Rows from expert 13 of block 2, named by matrix and row number. Rows with one number belong to one neuron. Each number is 200 + 20 x the weight over its row's rms, rounded and kept within 0 to 999. All counts start at 0.
# up: expert up (model.blocks.2.mlp.up, 16x96x384), inputs 256-383
# down: expert down (model.blocks.2.mlp.down, 16x384x96, transposed), outputs 256-383
up.34,195,186,177,204,182,182,232,168,214,205,193,178,238,182,186,239,160,236,202,200,223,200,212,220,226,227,224,220,194,195,207,220,199,206,231,218,216,199,217,191,167,179,239,222,184,184,199,180,195,201,218,207,179,209,196,188,217,210,202,223,193,190,219,242,212,189,206,163,194,207,207,209,212,179,180,197,186,220,214,191,206,197,184,218,201,166,187,201,176,208,211,178,208,213,174,206,217,210,174,201,205,213,200,205,204,196,171,196,186,197,196,197,222,241,195,207,207,208,224,210,167,204,187,196,208,226,192,200
down.34,220,198,235,195,173,207,180,178,208,177,187,208,224,172,191,208,213,207,180,189,193,205,204,248,153,186,209,205,224,178,171,205,182,187,196,208,186,169,217,204,191,203,170,226,172,197,197,249,201,172,190,208,196,236,176,176,228,204,215,219,207,214,195,192,205,200,182,218,175,174,209,204,215,196,203,186,191,206,216,164,186,183,160,186,219,234,207,232,191,167,191,203,196,196,192,231,218,173,208,223,199,183,188,221,189,173,184,197,216,186,221,166,173,184,204,224,196,177,205,210,207,247,202,203,184,234,249,204
up.35,199,204,218,202,196,200,197,146,168,215,251,163,192,184,186,200,187,185,187,176,208,192,163,220,194,195,203,179,208,201,200,210,195,223,191,221,195,215,217,214,200,193,212,209,203,199,222,228,192,196,228,191,218,204,202,214,229,184,208,237,197,190,248,200,194,198,206,174,231,217,181,198,215,192,192,192,210,186,190,230,208,170,221,175,199,223,213,220,170,198,191,211,200,226,207,186,211,202,204,225,216,215,241,213,228,207,205,195,211,243,240,206,224,226,179,181,174,182,204,205,160,168,184,191,191,182,189,239
down.35,231,205,212,190,207,203,239,221,220,174,189,219,207,223,202,193,203,235,233,228,212,221,219,202,207,221,209,173,213,243,161,188,228,210,198,211,177,235,182,175,140,206,151,221,200,200,147,210,183,189,234,170,240,233,211,215,206,196,191,205,191,194,186,194,192,212,187,199,200,217,186,205,210,208,225,217,201,186,209,200,213,207,192,223,188,235,176,228,197,216,207,207,207,186,237,186,200,193,196,192,212,200,214,193,203,213,196,196,188,191,194,208,175,230,175,231,199,246,205,198,244,208,203,187,222,179,171,204
up.36,188,214,160,197,220,161,196,232,230,192,186,227,231,180,192,180,194,221,223,184,193,202,180,210,211,187,246,182,196,203,241,201,199,187,204,212,164,173,202,176,232,196,214,182,177,220,242,200,176,196,177,221,237,212,165,232,219,163,191,186,225,208,199,193,178,177,227,202,224,223,194,214,225,188,219,194,227,196,225,177,221,188,174,209,228,187,220,259,189,222,182,204,182,230,195,184,205,223,194,206,199,187,200,191,203,219,246,177,251,209,210,207,182,184,226,174,204,220,211,245,211,197,215,209,203,187,190,227
down.36,190,209,224,203,175,212,181,169,229,225,181,221,152,210,197,202,195,171,245,220,201,202,205,191,195,177,194,195,255,210,219,164,195,207,196,199,215,225,207,232,205,190,183,223,209,218,201,216,145,189,239,210,180,190,197,223,181,225,233,177,210,156,164,218,204,201,192,212,209,200,231,192,190,192,215,215,211,216,186,165,198,189,199,207,217,197,214,204,182,216,210,203,223,204,226,189,243,215,202,198,201,226,200,236,205,224,200,202,230,210,226,221,212,193,236,181,211,224,183,228,179,220,219,191,186,210,205,221
up.37,199,222,190,173,220,203,201,172,191,218,204,168,166,202,175,221,184,196,204,179,199,223,185,188,194,205,209,202,196,235,224,230,197,215,197,188,181,220,233,187,193,221,179,226,202,193,214,192,193,184,236,206,166,221,216,207,238,205,200,200,211,219,204,203,237,188,191,170,210,203,195,193,232,194,213,226,202,164,156,235,240,229,188,198,169,241,205,241,193,214,203,226,203,200,205,196,198,162,178,202,152,197,191,199,213,175,183,185,209,207,217,187,236,208,214,200,185,205,193,179,226,190,199,192,184,246,226,215
down.37,210,187,208,190,236,241,189,197,230,186,197,226,243,193,167,214,205,180,190,218,215,190,199,203,206,198,214,224,203,172,170,197,204,192,190,227,192,215,223,232,231,161,183,194,170,199,202,175,209,216,205,236,177,169,218,166,220,205,181,219,159,203,196,187,152,200,206,198,235,176,190,232,201,200,205,201,214,210,215,208,185,197,188,186,185,225,218,187,183,225,179,207,189,202,215,183,206,170,214,201,241,197,201,212,227,171,196,226,192,213,221,235,207,208,162,204,189,205,229,169,202,180,202,175,227,203,193,182
up.38,212,193,162,220,234,205,193,204,186,174,172,195,169,174,180,208,189,191,199,227,213,196,182,194,184,217,210,193,175,240,238,193,221,186,250,219,204,210,208,183,222,218,232,203,147,239,212,209,194,190,187,205,203,210,201,186,238,222,203,189,213,179,171,202,207,206,185,182,182,217,175,203,251,202,199,195,215,182,177,193,188,181,180,200,201,211,210,263,185,206,189,213,180,196,198,180,222,197,189,218,174,216,219,176,205,197,219,192,223,224,219,193,175,172,163,219,201,187,190,216,221,183,223,198,196,215,207,183
down.38,198,151,205,193,202,177,174,205,177,187,188,208,153,158,220,214,210,223,192,201,230,214,184,195,146,198,196,168,197,191,213,220,159,203,269,185,213,202,193,231,199,219,215,203,194,194,185,200,194,210,221,213,198,227,196,211,202,169,160,214,188,214,224,210,203,203,209,231,208,197,181,192,198,211,184,233,190,193,205,182,193,183,182,195,236,229,222,189,202,201,205,191,151,224,206,189,164,135,209,227,200,171,207,197,200,209,211,219,221,200,177,111,227,210,167,184,160,197,203,221,184,231,180,193,173,196,182,178
up.39,186,208,190,196,214,186,198,165,189,230,201,259,200,184,198,235,202,148,189,191,214,207,170,205,193,203,185,192,195,205,221,185,211,196,252,207,205,208,221,163,204,175,193,207,222,199,224,190,181,225,241,222,172,203,188,182,194,199,217,220,179,133,221,230,187,208,192,200,219,185,209,195,193,214,207,197,207,206,190,199,206,154,200,218,226,194,219,239,237,208,162,197,205,197,222,185,194,200,176,210,196,183,212,195,179,204,177,208,195,211,206,196,170,198,222,194,183,205,214,221,195,253,216,198,168,187,235,185
down.39,226,209,247,215,188,199,175,187,230,179,223,182,200,197,169,231,209,230,199,210,216,196,175,197,236,173,195,202,187,192,189,193,215,201,176,216,207,208,203,167,196,202,195,190,197,247,187,178,207,210,199,189,213,188,196,215,181,179,185,235,202,234,167,204,202,199,191,187,195,203,203,231,200,180,186,210,217,204,206,194,217,212,204,241,198,179,221,209,178,188,211,179,246,190,234,171,186,215,242,201,199,170,204,205,214,189,180,195,170,196,192,214,187,199,221,213,197,204,188,193,201,207,179,211,203,199,182,198
up.40,204,247,187,170,190,222,188,214,215,194,192,193,220,144,176,212,171,200,195,203,226,224,222,163,233,204,210,207,188,162,254,199,205,231,193,168,192,191,216,207,185,210,165,212,187,201,204,203,215,174,223,190,210,182,235,249,187,209,208,165,209,182,195,168,227,183,189,186,191,214,163,192,191,190,201,212,209,173,210,209,203,197,224,191,177,182,204,207,194,212,218,216,194,194,191,197,196,209,198,221,245,222,231,199,174,202,215,202,206,173,239,204,194,201,210,214,202,214,189,197,204,196,191,209,212,211,186,211
down.40,220,192,197,187,180,237,208,193,196,199,191,164,206,240,193,223,213,190,231,215,165,193,187,188,193,203,208,232,192,210,184,217,193,194,190,189,179,255,188,218,221,195,201,199,200,180,212,200,194,223,212,181,164,153,192,199,187,178,116,240,183,238,192,208,158,223,195,166,203,198,199,151,227,209,216,212,233,233,194,193,237,201,170,221,204,180,220,184,186,218,183,206,211,196,223,238,174,202,231,192,226,190,188,192,221,172,192,190,218,188,195,200,214,141,165,183,233,201,175,183,187,207,211,214,209,176,195,221
up.41,220,174,185,209,203,176,211,156,181,198,207,184,223,210,175,219,194,196,209,168,198,214,184,204,222,195,204,174,197,228,173,182,193,221,194,203,209,209,175,170,222,202,224,172,193,251,228,194,209,182,249,205,234,222,224,194,219,199,180,192,191,216,234,213,227,206,179,192,191,197,211,218,207,202,211,224,208,202,212,187,250,204,202,223,211,222,174,262,183,215,204,210,214,201,191,195,203,206,202,197,206,195,236,212,208,178,194,175,185,230,233,179,180,198,221,171,154,223,201,233,223,195,230,208,201,222,193,230
down.41,216,177,248,206,196,200,213,219,214,204,240,214,174,188,185,197,170,207,209,180,187,200,187,194,195,199,211,209,198,183,181,205,187,212,188,179,190,193,222,226,200,214,174,209,202,228,191,205,214,176,198,201,227,208,199,219,233,218,175,206,185,206,179,247,174,208,208,226,201,203,195,187,183,169,214,222,212,202,209,244,183,211,226,207,186,211,206,208,229,229,198,185,211,214,179,172,213,202,219,175,184,219,184,209,217,233,176,207,210,202,192,223,184,168,212,208,188,219,205,220,200,221,170,212,180,220,193,190
up.42,181,197,205,199,188,211,194,246,230,181,220,224,222,136,185,201,159,241,177,203,231,213,183,188,195,224,197,186,205,166,220,214,180,157,203,230,203,187,211,186,202,180,190,196,185,197,213,206,217,183,215,192,150,226,226,198,199,229,176,190,211,195,186,234,195,181,152,200,206,169,198,235,202,203,178,193,197,180,198,188,213,219,226,219,179,230,219,212,241,202,189,195,191,190,204,233,206,195,207,210,209,207,184,245,223,174,167,190,183,204,181,227,189,219,211,228,231,204,185,224,220,181,200,193,164,218,195,198
down.42,175,182,215,172,229,189,227,230,193,197,230,193,201,187,203,208,210,218,169,207,202,195,221,208,199,184,221,216,195,237,151,196,194,194,201,201,206,153,154,200,201,197,206,204,170,221,175,207,206,232,191,217,209,190,181,185,199,173,179,227,183,203,229,206,203,169,195,221,193,171,207,193,214,203,200,207,179,207,183,212,227,187,200,171,209,171,186,197,161,225,214,209,165,185,181,214,177,247,208,200,183,216,212,235,221,197,204,188,188,206,196,227,165,205,219,184,173,178,189,190,197,214,254,210,197,192,217,227
up.43,187,190,216,180,198,196,192,173,211,192,194,244,201,164,200,185,208,225,192,235,233,223,188,158,208,213,181,200,204,193,198,210,205,163,249,200,191,178,198,185,176,236,233,224,189,216,199,234,190,204,237,225,188,235,199,245,258,186,204,177,222,202,243,217,188,208,206,173,213,212,182,220,164,194,226,174,218,193,185,192,179,245,185,196,174,207,184,208,194,189,194,201,173,208,201,183,208,209,198,224,197,209,190,177,217,187,218,186,179,209,200,185,178,197,197,186,181,203,181,214,207,191,188,190,216,199,189,236
down.43,209,188,210,171,169,220,182,164,192,208,179,230,224,197,222,158,194,198,165,203,209,204,190,195,196,217,214,189,167,198,201,230,209,181,187,213,219,238,247,204,224,202,166,200,195,206,183,162,192,215,211,180,214,182,215,183,184,171,218,194,173,216,188,160,207,178,175,232,233,191,204,146,218,206,212,181,203,212,168,179,200,207,218,191,195,218,183,237,184,189,185,191,206,211,210,206,230,189,163,224,224,183,193,211,187,198,190,164,176,211,207,180,205,174,205,193,204,193,192,198,207,198,195,206,188,201,183,191
up.44,202,183,176,217,201,221,193,218,175,191,226,162,219,226,190,209,199,191,197,214,218,208,167,194,212,203,228,172,191,203,191,223,189,194,227,202,205,216,173,165,190,250,244,182,213,234,196,189,214,195,215,202,207,248,260,183,225,208,179,206,180,207,253,212,188,193,205,201,204,191,191,221,174,201,212,218,203,207,202,216,191,226,213,217,215,187,195,204,215,184,189,200,219,191,199,180,212,185,211,203,169,232,184,184,186,173,190,187,178,211,194,190,173,231,226,194,166,164,196,233,172,171,189,190,225,180,197,176
down.44,196,217,225,170,178,198,228,180,201,208,179,206,213,181,178,192,203,191,165,206,200,207,175,172,182,235,166,183,162,197,185,192,152,215,186,223,202,201,206,188,197,158,223,189,187,178,188,177,255,209,188,181,197,244,208,210,214,184,223,220,219,194,224,199,211,205,217,186,204,173,183,218,176,189,175,193,199,192,208,208,200,218,187,202,199,191,196,226,196,201,198,185,223,183,210,192,218,194,207,221,192,166,195,210,185,161,235,215,203,181,182,219,201,193,251,202,187,201,148,191,228,203,177,160,220,214,198,201
up.45,155,210,165,213,244,207,205,208,210,213,198,212,163,181,210,230,203,201,208,253,201,210,226,215,207,231,194,186,209,216,186,206,191,183,209,191,182,172,173,204,191,180,207,203,213,207,228,220,194,218,200,179,191,229,192,176,196,213,207,203,172,234,238,190,213,187,201,185,210,189,158,192,220,169,205,176,196,197,213,213,162,166,185,215,186,197,208,183,194,174,184,199,197,224,177,207,234,197,209,216,208,168,206,222,209,219,202,203,187,182,197,209,208,245,179,174,194,232,214,165,219,215,223,215,232,183,172,191
down.45,172,197,254,182,183,200,178,194,197,179,245,199,200,208,180,172,193,184,204,198,181,218,223,191,249,195,192,227,212,201,234,228,195,207,247,210,180,234,216,222,185,237,200,174,228,218,188,212,177,186,187,188,208,229,175,189,207,236,190,199,184,205,190,186,205,185,201,184,188,254,207,186,188,185,236,175,195,172,198,160,156,198,193,182,153,198,208,168,195,263,193,198,195,185,206,195,175,211,205,170,207,172,183,177,171,219,180,185,199,193,209,203,200,192,232,189,175,180,204,185,206,221,206,196,184,195,189,201
up.46,195,215,176,176,207,226,209,224,218,220,219,191,155,178,172,183,206,171,196,195,210,218,179,188,220,230,200,153,185,197,215,197,206,187,164,206,175,198,227,198,206,175,203,206,212,221,225,212,233,188,208,205,181,220,215,219,192,208,207,170,234,193,201,189,216,164,222,192,191,200,152,231,212,212,192,215,205,230,191,241,184,229,223,205,196,227,204,183,152,191,172,211,204,236,203,194,204,213,181,208,188,204,189,213,207,174,207,190,184,191,201,205,203,117,188,222,206,190,208,199,205,184,207,183,173,179,206,206
down.46,206,210,262,200,171,223,210,189,186,188,195,199,182,179,209,230,179,211,207,198,210,216,233,194,180,231,188,184,197,173,197,200,203,192,227,193,201,189,179,205,169,212,168,190,178,206,211,182,165,238,197,175,191,227,216,193,189,225,219,224,193,187,170,188,175,200,220,176,193,224,218,210,192,184,197,210,204,221,194,171,215,191,232,167,202,205,231,154,205,210,200,197,226,160,208,203,182,215,201,189,192,176,192,179,200,172,183,227,188,215,195,206,203,200,201,218,182,225,195,194,222,182,238,212,156,202,232,188
up.47,195,236,180,201,247,192,189,222,198,206,198,212,200,160,183,183,172,224,199,185,172,208,202,206,179,223,209,193,217,152,220,203,183,184,202,265,170,192,199,172,198,183,192,162,230,221,219,233,190,198,222,181,202,250,185,218,238,219,200,198,215,199,246,211,188,215,169,194,207,217,193,214,180,189,221,165,202,214,175,217,178,183,183,203,186,213,232,172,209,206,216,198,218,192,206,193,211,207,206,213,163,174,194,217,203,220,210,195,201,183,206,196,206,195,191,177,196,199,214,187,183,187,197,190,207,243,184,226
down.47,165,202,200,179,217,220,189,199,186,189,192,201,241,207,193,186,213,176,203,239,171,235,223,173,167,171,172,250,150,161,212,198,186,189,199,189,206,210,165,219,224,222,200,198,176,187,186,219,186,214,198,193,202,170,194,215,185,223,184,222,156,201,205,194,184,171,171,209,203,194,195,196,211,193,214,175,206,209,191,197,198,188,197,170,205,182,200,166,200,223,210,183,236,148,177,175,175,238,215,227,245,180,197,180,187,212,210,219,195,200,196,209,188,194,222,168,222,217,209,216,206,220,201,208,204,168,225,228
up.48,201,180,185,187,203,241,197,160,176,202,204,137,227,192,218,206,195,197,197,171,208,184,170,174,207,220,211,192,181,199,229,211,213,189,203,222,155,196,210,179,204,227,220,195,199,220,188,196,213,207,247,209,223,208,221,216,239,231,203,202,199,219,208,195,172,218,198,207,209,179,204,237,167,232,202,188,179,185,185,229,205,212,202,195,215,213,201,177,221,208,187,211,202,196,168,187,193,189,183,208,219,181,190,192,208,188,214,194,199,222,229,172,183,168,204,203,216,199,203,209,191,184,204,170,199,209,180,220
down.48,259,175,225,191,167,224,180,156,224,188,228,183,175,203,215,197,178,266,148,205,214,207,194,190,219,246,197,206,173,205,190,200,201,187,211,197,195,182,225,243,206,198,216,166,179,213,183,184,214,213,176,209,190,231,178,228,222,218,196,236,236,207,223,175,232,186,207,240,193,221,196,227,200,157,205,220,195,197,224,174,188,235,179,210,222,231,232,197,192,225,174,226,187,202,192,183,166,172,215,217,142,175,200,177,197,203,144,206,235,215,205,201,201,188,184,158,184,244,223,185,210,204,216,184,197,214,204,206
up.49,199,209,232,190,205,178,207,208,207,228,210,202,207,211,155,226,193,217,207,187,193,230,211,191,192,172,226,207,161,197,190,219,213,214,219,192,191,211,246,190,219,168,230,203,217,253,245,202,189,163,190,206,224,179,207,192,183,190,178,190,219,192,208,200,213,184,204,182,189,201,226,185,197,202,205,169,199,204,174,190,213,208,196,170,237,203,228,245,164,204,221,182,173,219,174,202,203,203,199,208,166,243,173,184,218,178,192,194,200,187,199,178,211,182,208,201,192,202,203,195,169,195,215,196,211,224,190,216
down.49,218,175,209,195,183,204,208,182,190,210,180,211,212,207,234,246,196,216,205,206,194,178,218,226,185,203,201,195,211,182,197,185,181,209,181,180,186,196,196,217,217,207,177,193,194,211,162,184,210,200,208,170,178,194,210,174,201,197,175,217,196,186,175,218,196,215,215,153,213,194,207,205,175,170,207,177,197,194,207,210,143,185,227,237,229,197,184,182,217,228,211,209,194,206,200,206,222,200,179,228,193,175,187,270,204,168,200,199,208,186,191,204,228,186,230,179,191,184,194,180,199,205,188,225,185,202,226,203
up.50,165,185,182,214,186,210,187,194,213,187,213,212,216,174,199,220,212,158,193,220,241,220,177,199,202,180,185,178,208,176,199,226,204,223,244,193,183,205,180,188,204,210,199,200,215,222,212,199,194,208,180,178,176,231,230,193,216,244,188,203,208,194,197,237,203,212,193,216,224,208,204,200,156,201,192,187,167,166,218,196,208,225,202,164,174,181,197,170,207,201,173,193,203,188,181,174,221,189,226,224,197,194,154,176,182,229,213,209,189,197,237,192,194,212,176,202,167,154,187,179,213,203,199,188,195,162,209,204
down.50,169,199,191,222,175,179,200,188,194,179,215,228,194,192,219,223,191,214,187,178,201,194,217,202,205,232,198,179,226,224,185,173,225,230,205,183,234,204,214,211,203,225,206,226,175,189,173,195,179,197,166,202,186,190,197,214,191,209,193,188,191,222,210,179,191,176,175,180,192,216,226,192,194,184,189,190,190,209,196,222,180,199,206,205,232,204,257,177,205,229,204,212,241,226,215,194,191,167,200,198,212,195,171,182,203,169,208,221,213,197,149,196,161,198,201,230,161,206,149,194,192,169,192,203,228,182,201,203
up.51,195,190,130,192,234,207,212,203,209,213,211,183,203,150,180,215,201,204,173,216,204,196,195,182,244,204,212,213,216,209,243,216,188,198,226,202,211,201,203,190,184,202,190,192,232,210,191,176,182,221,216,188,194,223,184,230,226,218,220,217,178,180,216,206,212,213,208,179,200,168,160,212,220,178,191,192,208,178,215,174,184,225,190,192,187,180,195,186,195,219,183,205,224,181,190,221,200,186,192,205,148,197,197,206,198,215,192,214,201,199,196,201,221,191,200,179,204,213,210,183,213,196,206,181,206,192,202,202
down.51,242,235,205,178,201,188,213,180,196,220,217,201,236,187,196,215,207,200,195,229,161,170,143,182,236,226,198,207,171,204,228,197,200,211,212,242,202,184,212,188,174,183,182,200,192,207,190,222,198,191,180,223,232,220,214,201,199,213,224,188,234,226,175,191,219,211,177,222,197,239,206,206,203,205,185,149,201,201,220,184,212,208,205,173,213,184,195,210,222,191,172,200,213,161,176,201,179,205,200,230,198,174,193,190,206,183,227,182,158,186,196,226,217,197,191,229,215,179,236,194,205,213,189,185,205,175,179,189
up.52,168,233,162,185,202,183,215,209,193,210,201,230,193,182,228,207,187,185,210,189,186,212,176,193,199,172,220,226,210,188,209,202,181,172,217,182,210,211,230,173,222,202,184,207,234,172,221,185,194,202,193,178,192,211,211,206,190,190,211,220,178,189,182,239,193,192,216,196,226,178,205,199,206,180,214,187,228,207,174,176,217,168,194,190,230,208,173,223,203,180,204,184,206,184,202,203,203,172,182,198,199,195,190,229,179,199,155,184,187,233,168,221,199,210,210,190,170,227,220,194,182,213,214,217,216,186,210,186
down.52,206,193,224,179,219,204,251,213,186,175,213,166,166,173,182,209,190,196,191,215,161,189,179,212,212,191,214,232,173,177,190,256,206,214,194,212,196,211,197,213,220,174,203,231,220,230,242,201,184,223,170,201,200,155,214,225,205,221,224,175,200,193,210,203,219,171,229,207,224,211,216,251,190,191,207,206,188,195,207,196,205,176,208,193,237,201,194,174,218,215,214,195,182,186,176,191,233,249,193,190,178,207,194,192,210,200,217,193,180,188,194,178,217,228,163,219,175,206,184,199,187,231,185,192,186,187,185,174
up.53,167,182,206,205,222,163,220,216,228,192,180,208,209,193,188,217,196,199,189,165,190,181,220,193,210,223,230,207,199,211,189,209,178,178,158,215,187,161,200,181,200,178,213,167,191,213,194,183,215,213,220,205,170,219,200,174,195,216,205,197,200,176,201,243,196,197,185,210,227,175,160,225,193,199,193,204,197,186,194,182,162,228,202,184,239,201,209,220,189,156,185,178,214,214,186,219,197,231,183,218,180,172,189,204,234,245,200,176,214,199,205,230,192,217,217,227,207,251,174,187,180,220,225,198,182,200,194,246
down.53,202,207,176,174,186,202,177,190,169,188,229,184,194,210,225,190,184,171,195,201,235,252,193,202,224,163,203,179,200,187,222,188,183,179,176,188,191,174,184,209,241,194,173,165,179,207,188,218,207,204,172,173,233,195,200,211,189,215,195,195,192,203,224,207,201,231,209,200,199,209,207,221,205,198,179,191,185,212,187,232,180,211,223,194,205,173,219,209,196,228,184,172,177,165,192,214,190,183,204,178,208,191,192,235,185,211,205,183,210,193,148,155,207,189,159,218,238,171,198,190,188,207,234,218,192,174,204,184
up.54,215,196,192,209,187,167,208,186,176,218,223,151,213,164,209,217,225,205,195,229,205,197,198,229,190,208,204,199,191,170,181,196,202,263,189,190,197,198,223,170,198,164,210,201,179,207,248,193,194,199,228,206,219,211,188,231,189,183,186,223,216,236,216,191,225,210,214,201,201,222,188,251,224,186,206,171,217,208,244,209,217,223,199,198,228,209,191,255,199,216,192,204,185,204,151,137,209,191,189,216,209,198,214,194,202,201,206,211,202,198,210,188,182,236,196,216,201,192,191,221,164,194,193,213,213,192,211,231
down.54,190,176,181,188,204,189,195,192,185,183,184,225,193,199,211,215,210,216,224,176,201,150,208,180,239,164,200,196,186,210,202,203,162,211,212,186,208,206,191,202,208,216,198,174,191,182,152,195,212,222,170,199,183,175,189,218,208,208,210,185,196,208,233,193,230,174,187,230,192,196,175,243,201,198,219,203,218,173,245,178,213,234,169,185,200,185,227,197,182,221,181,196,169,202,179,162,205,181,185,194,193,168,185,179,214,215,194,196,187,208,193,189,196,197,196,207,210,234,190,214,239,200,188,196,190,237,209,207
up.55,181,188,128,197,210,197,220,185,201,232,197,163,227,164,198,213,188,211,208,191,200,213,177,147,195,196,205,196,186,211,219,167,206,217,193,179,198,200,201,187,194,199,222,195,201,192,207,187,196,181,224,190,254,182,226,236,203,199,206,195,187,257,186,173,184,198,173,195,199,197,208,218,195,155,200,187,178,174,188,180,202,200,193,226,205,186,190,217,184,190,216,229,221,189,168,175,211,199,202,220,199,197,214,209,174,204,197,199,228,189,187,223,194,177,218,176,231,199,210,187,184,207,217,238,203,195,198,194
down.55,208,200,182,211,220,238,213,185,215,183,187,212,186,214,152,225,205,157,185,189,190,199,225,199,188,237,203,208,178,205,223,195,210,180,183,208,196,158,232,201,216,211,185,219,204,201,203,224,200,240,186,215,232,217,212,158,179,202,185,233,180,191,188,200,190,172,220,195,216,216,224,207,217,195,177,197,158,208,179,215,195,205,180,196,242,189,188,185,193,222,197,210,232,207,210,196,217,162,198,149,210,212,179,194,223,208,228,223,197,205,177,202,212,198,190,196,215,206,206,186,202,225,182,223,157,203,189,197
up.56,189,175,142,216,192,185,213,170,190,200,204,215,199,181,150,233,196,188,195,212,202,187,219,213,234,206,206,225,182,243,239,209,219,205,175,237,191,185,200,172,187,187,215,189,200,221,196,220,176,176,216,222,193,241,218,217,217,192,210,223,209,189,239,246,206,210,187,167,180,207,211,188,212,202,195,184,192,218,193,190,175,199,188,203,224,184,213,233,162,196,192,202,188,221,182,193,221,219,198,216,201,192,224,172,219,211,214,207,220,191,207,183,212,241,196,209,179,220,229,197,169,226,187,176,208,195,156,249
down.56,210,197,252,185,196,201,222,199,234,246,198,215,201,214,227,197,221,191,185,198,198,215,182,201,211,169,160,215,210,171,221,214,193,172,213,203,183,189,203,212,220,209,209,179,158,222,214,217,191,186,197,222,176,214,209,136,244,232,197,216,218,176,220,214,236,172,190,208,193,188,203,204,219,206,204,195,191,188,183,215,191,225,206,186,191,178,197,184,187,209,203,201,187,203,224,208,178,215,200,212,200,198,190,218,180,210,212,211,199,195,197,199,193,229,187,216,167,224,221,226,233,163,200,183,170,185,210,198
up.57,163,233,169,185,201,237,193,198,184,215,144,176,186,209,209,197,227,197,187,178,205,213,189,163,214,186,209,186,195,179,198,195,208,215,235,193,189,178,177,170,211,186,193,209,217,188,205,192,187,225,239,229,194,214,191,247,224,213,182,212,191,228,182,226,181,201,184,201,199,201,202,208,190,217,204,209,196,162,253,213,201,220,183,206,184,205,194,212,200,179,180,182,194,177,249,197,200,182,181,212,193,174,209,213,211,180,205,206,170,160,213,199,212,217,193,220,230,237,190,196,202,216,200,231,186,187,206,205
down.57,229,192,201,221,198,211,229,197,226,232,228,201,217,228,206,242,201,196,213,219,241,251,191,187,243,219,215,185,220,202,212,185,230,191,193,212,173,196,169,178,191,189,225,198,188,160,213,153,170,248,239,218,203,195,219,160,192,173,189,194,202,193,203,219,188,210,220,166,228,177,154,224,215,229,206,206,192,219,188,197,201,213,168,186,190,208,181,231,188,195,197,180,218,182,235,214,235,213,213,210,198,212,194,207,188,201,192,177,208,196,193,210,208,241,199,181,220,173,220,206,181,224,223,216,206,211,222,189
up.58,190,210,197,170,210,184,171,196,205,190,212,194,215,187,186,211,234,213,184,215,193,200,225,188,197,208,214,180,223,195,208,223,205,174,211,206,194,182,174,163,216,150,216,173,185,180,238,187,189,204,238,215,176,210,207,196,226,193,203,219,229,228,223,201,190,181,180,183,208,180,182,179,194,174,207,196,206,218,210,214,220,210,196,192,176,208,204,197,184,203,180,188,209,206,193,202,200,200,172,211,201,207,193,199,206,176,225,215,207,214,176,177,175,252,182,206,145,193,208,216,168,184,194,176,189,232,210,235
down.58,200,175,198,188,179,183,168,202,202,230,190,209,181,209,224,188,198,191,203,184,162,229,233,215,178,206,220,208,219,226,167,198,192,202,216,187,242,180,188,214,200,221,230,214,221,227,198,218,201,225,219,191,178,213,175,173,204,176,200,197,196,190,198,217,197,198,219,196,168,142,213,172,206,180,198,218,184,188,191,216,183,163,196,189,220,218,190,201,178,195,205,170,222,195,217,219,182,216,209,188,165,211,211,235,197,237,232,205,229,191,198,184,219,165,201,175,219,149,259,230,202,223,182,203,202,210,186,212
up.59,192,201,225,226,178,219,209,228,188,209,197,184,184,189,223,206,200,189,201,233,201,211,202,219,208,171,183,221,200,209,228,202,204,209,126,200,176,240,211,189,217,210,210,196,199,244,221,183,220,178,229,217,203,202,251,214,215,195,214,217,207,186,198,219,231,151,199,195,174,189,231,211,210,221,210,214,180,172,166,187,174,225,241,215,190,215,192,245,188,161,222,227,211,188,243,211,220,195,187,201,205,224,198,213,192,202,173,181,189,206,171,194,180,175,228,234,199,162,193,204,196,196,195,190,187,188,223,233
down.59,170,187,237,187,225,204,208,184,208,203,231,195,202,206,214,181,197,167,187,204,220,200,192,218,178,207,211,200,241,182,210,147,191,200,254,177,205,207,183,197,224,209,203,192,194,179,205,205,191,189,209,217,219,216,170,248,195,193,206,215,214,195,198,207,190,193,181,222,223,194,190,205,191,227,216,198,184,204,223,182,196,221,199,165,198,226,230,226,193,197,177,204,198,244,145,207,206,226,226,213,193,228,221,152,209,194,204,209,235,192,192,203,218,210,186,218,197,189,187,215,193,215,222,203,205,207,207,178
up.60,215,209,186,195,161,204,200,209,176,207,202,250,172,181,163,200,195,209,191,225,182,203,234,207,227,199,192,192,215,181,199,189,207,203,156,169,210,214,184,166,179,223,200,185,242,203,222,227,179,200,202,193,205,219,185,216,214,190,200,200,223,196,230,212,225,225,228,217,196,236,202,211,225,175,167,220,197,215,145,186,178,199,229,195,191,214,203,219,210,205,200,207,209,207,198,220,219,199,199,206,214,204,199,190,184,215,217,216,211,167,196,195,197,179,171,177,191,201,194,234,201,223,212,176,218,216,183,194
down.60,220,163,249,195,211,179,224,217,192,233,205,177,185,188,211,219,175,210,207,176,204,194,177,203,193,195,172,181,171,168,200,188,226,217,204,225,161,196,176,238,181,223,184,224,176,183,200,215,230,201,172,231,223,201,177,196,248,241,205,228,205,165,199,203,170,144,185,208,190,220,218,189,220,239,201,186,216,188,185,219,186,223,212,197,183,163,188,183,218,235,186,232,219,205,204,192,215,184,181,202,236,206,181,188,250,207,199,204,191,200,203,236,187,197,210,182,167,170,234,180,199,253,233,197,190,197,215,184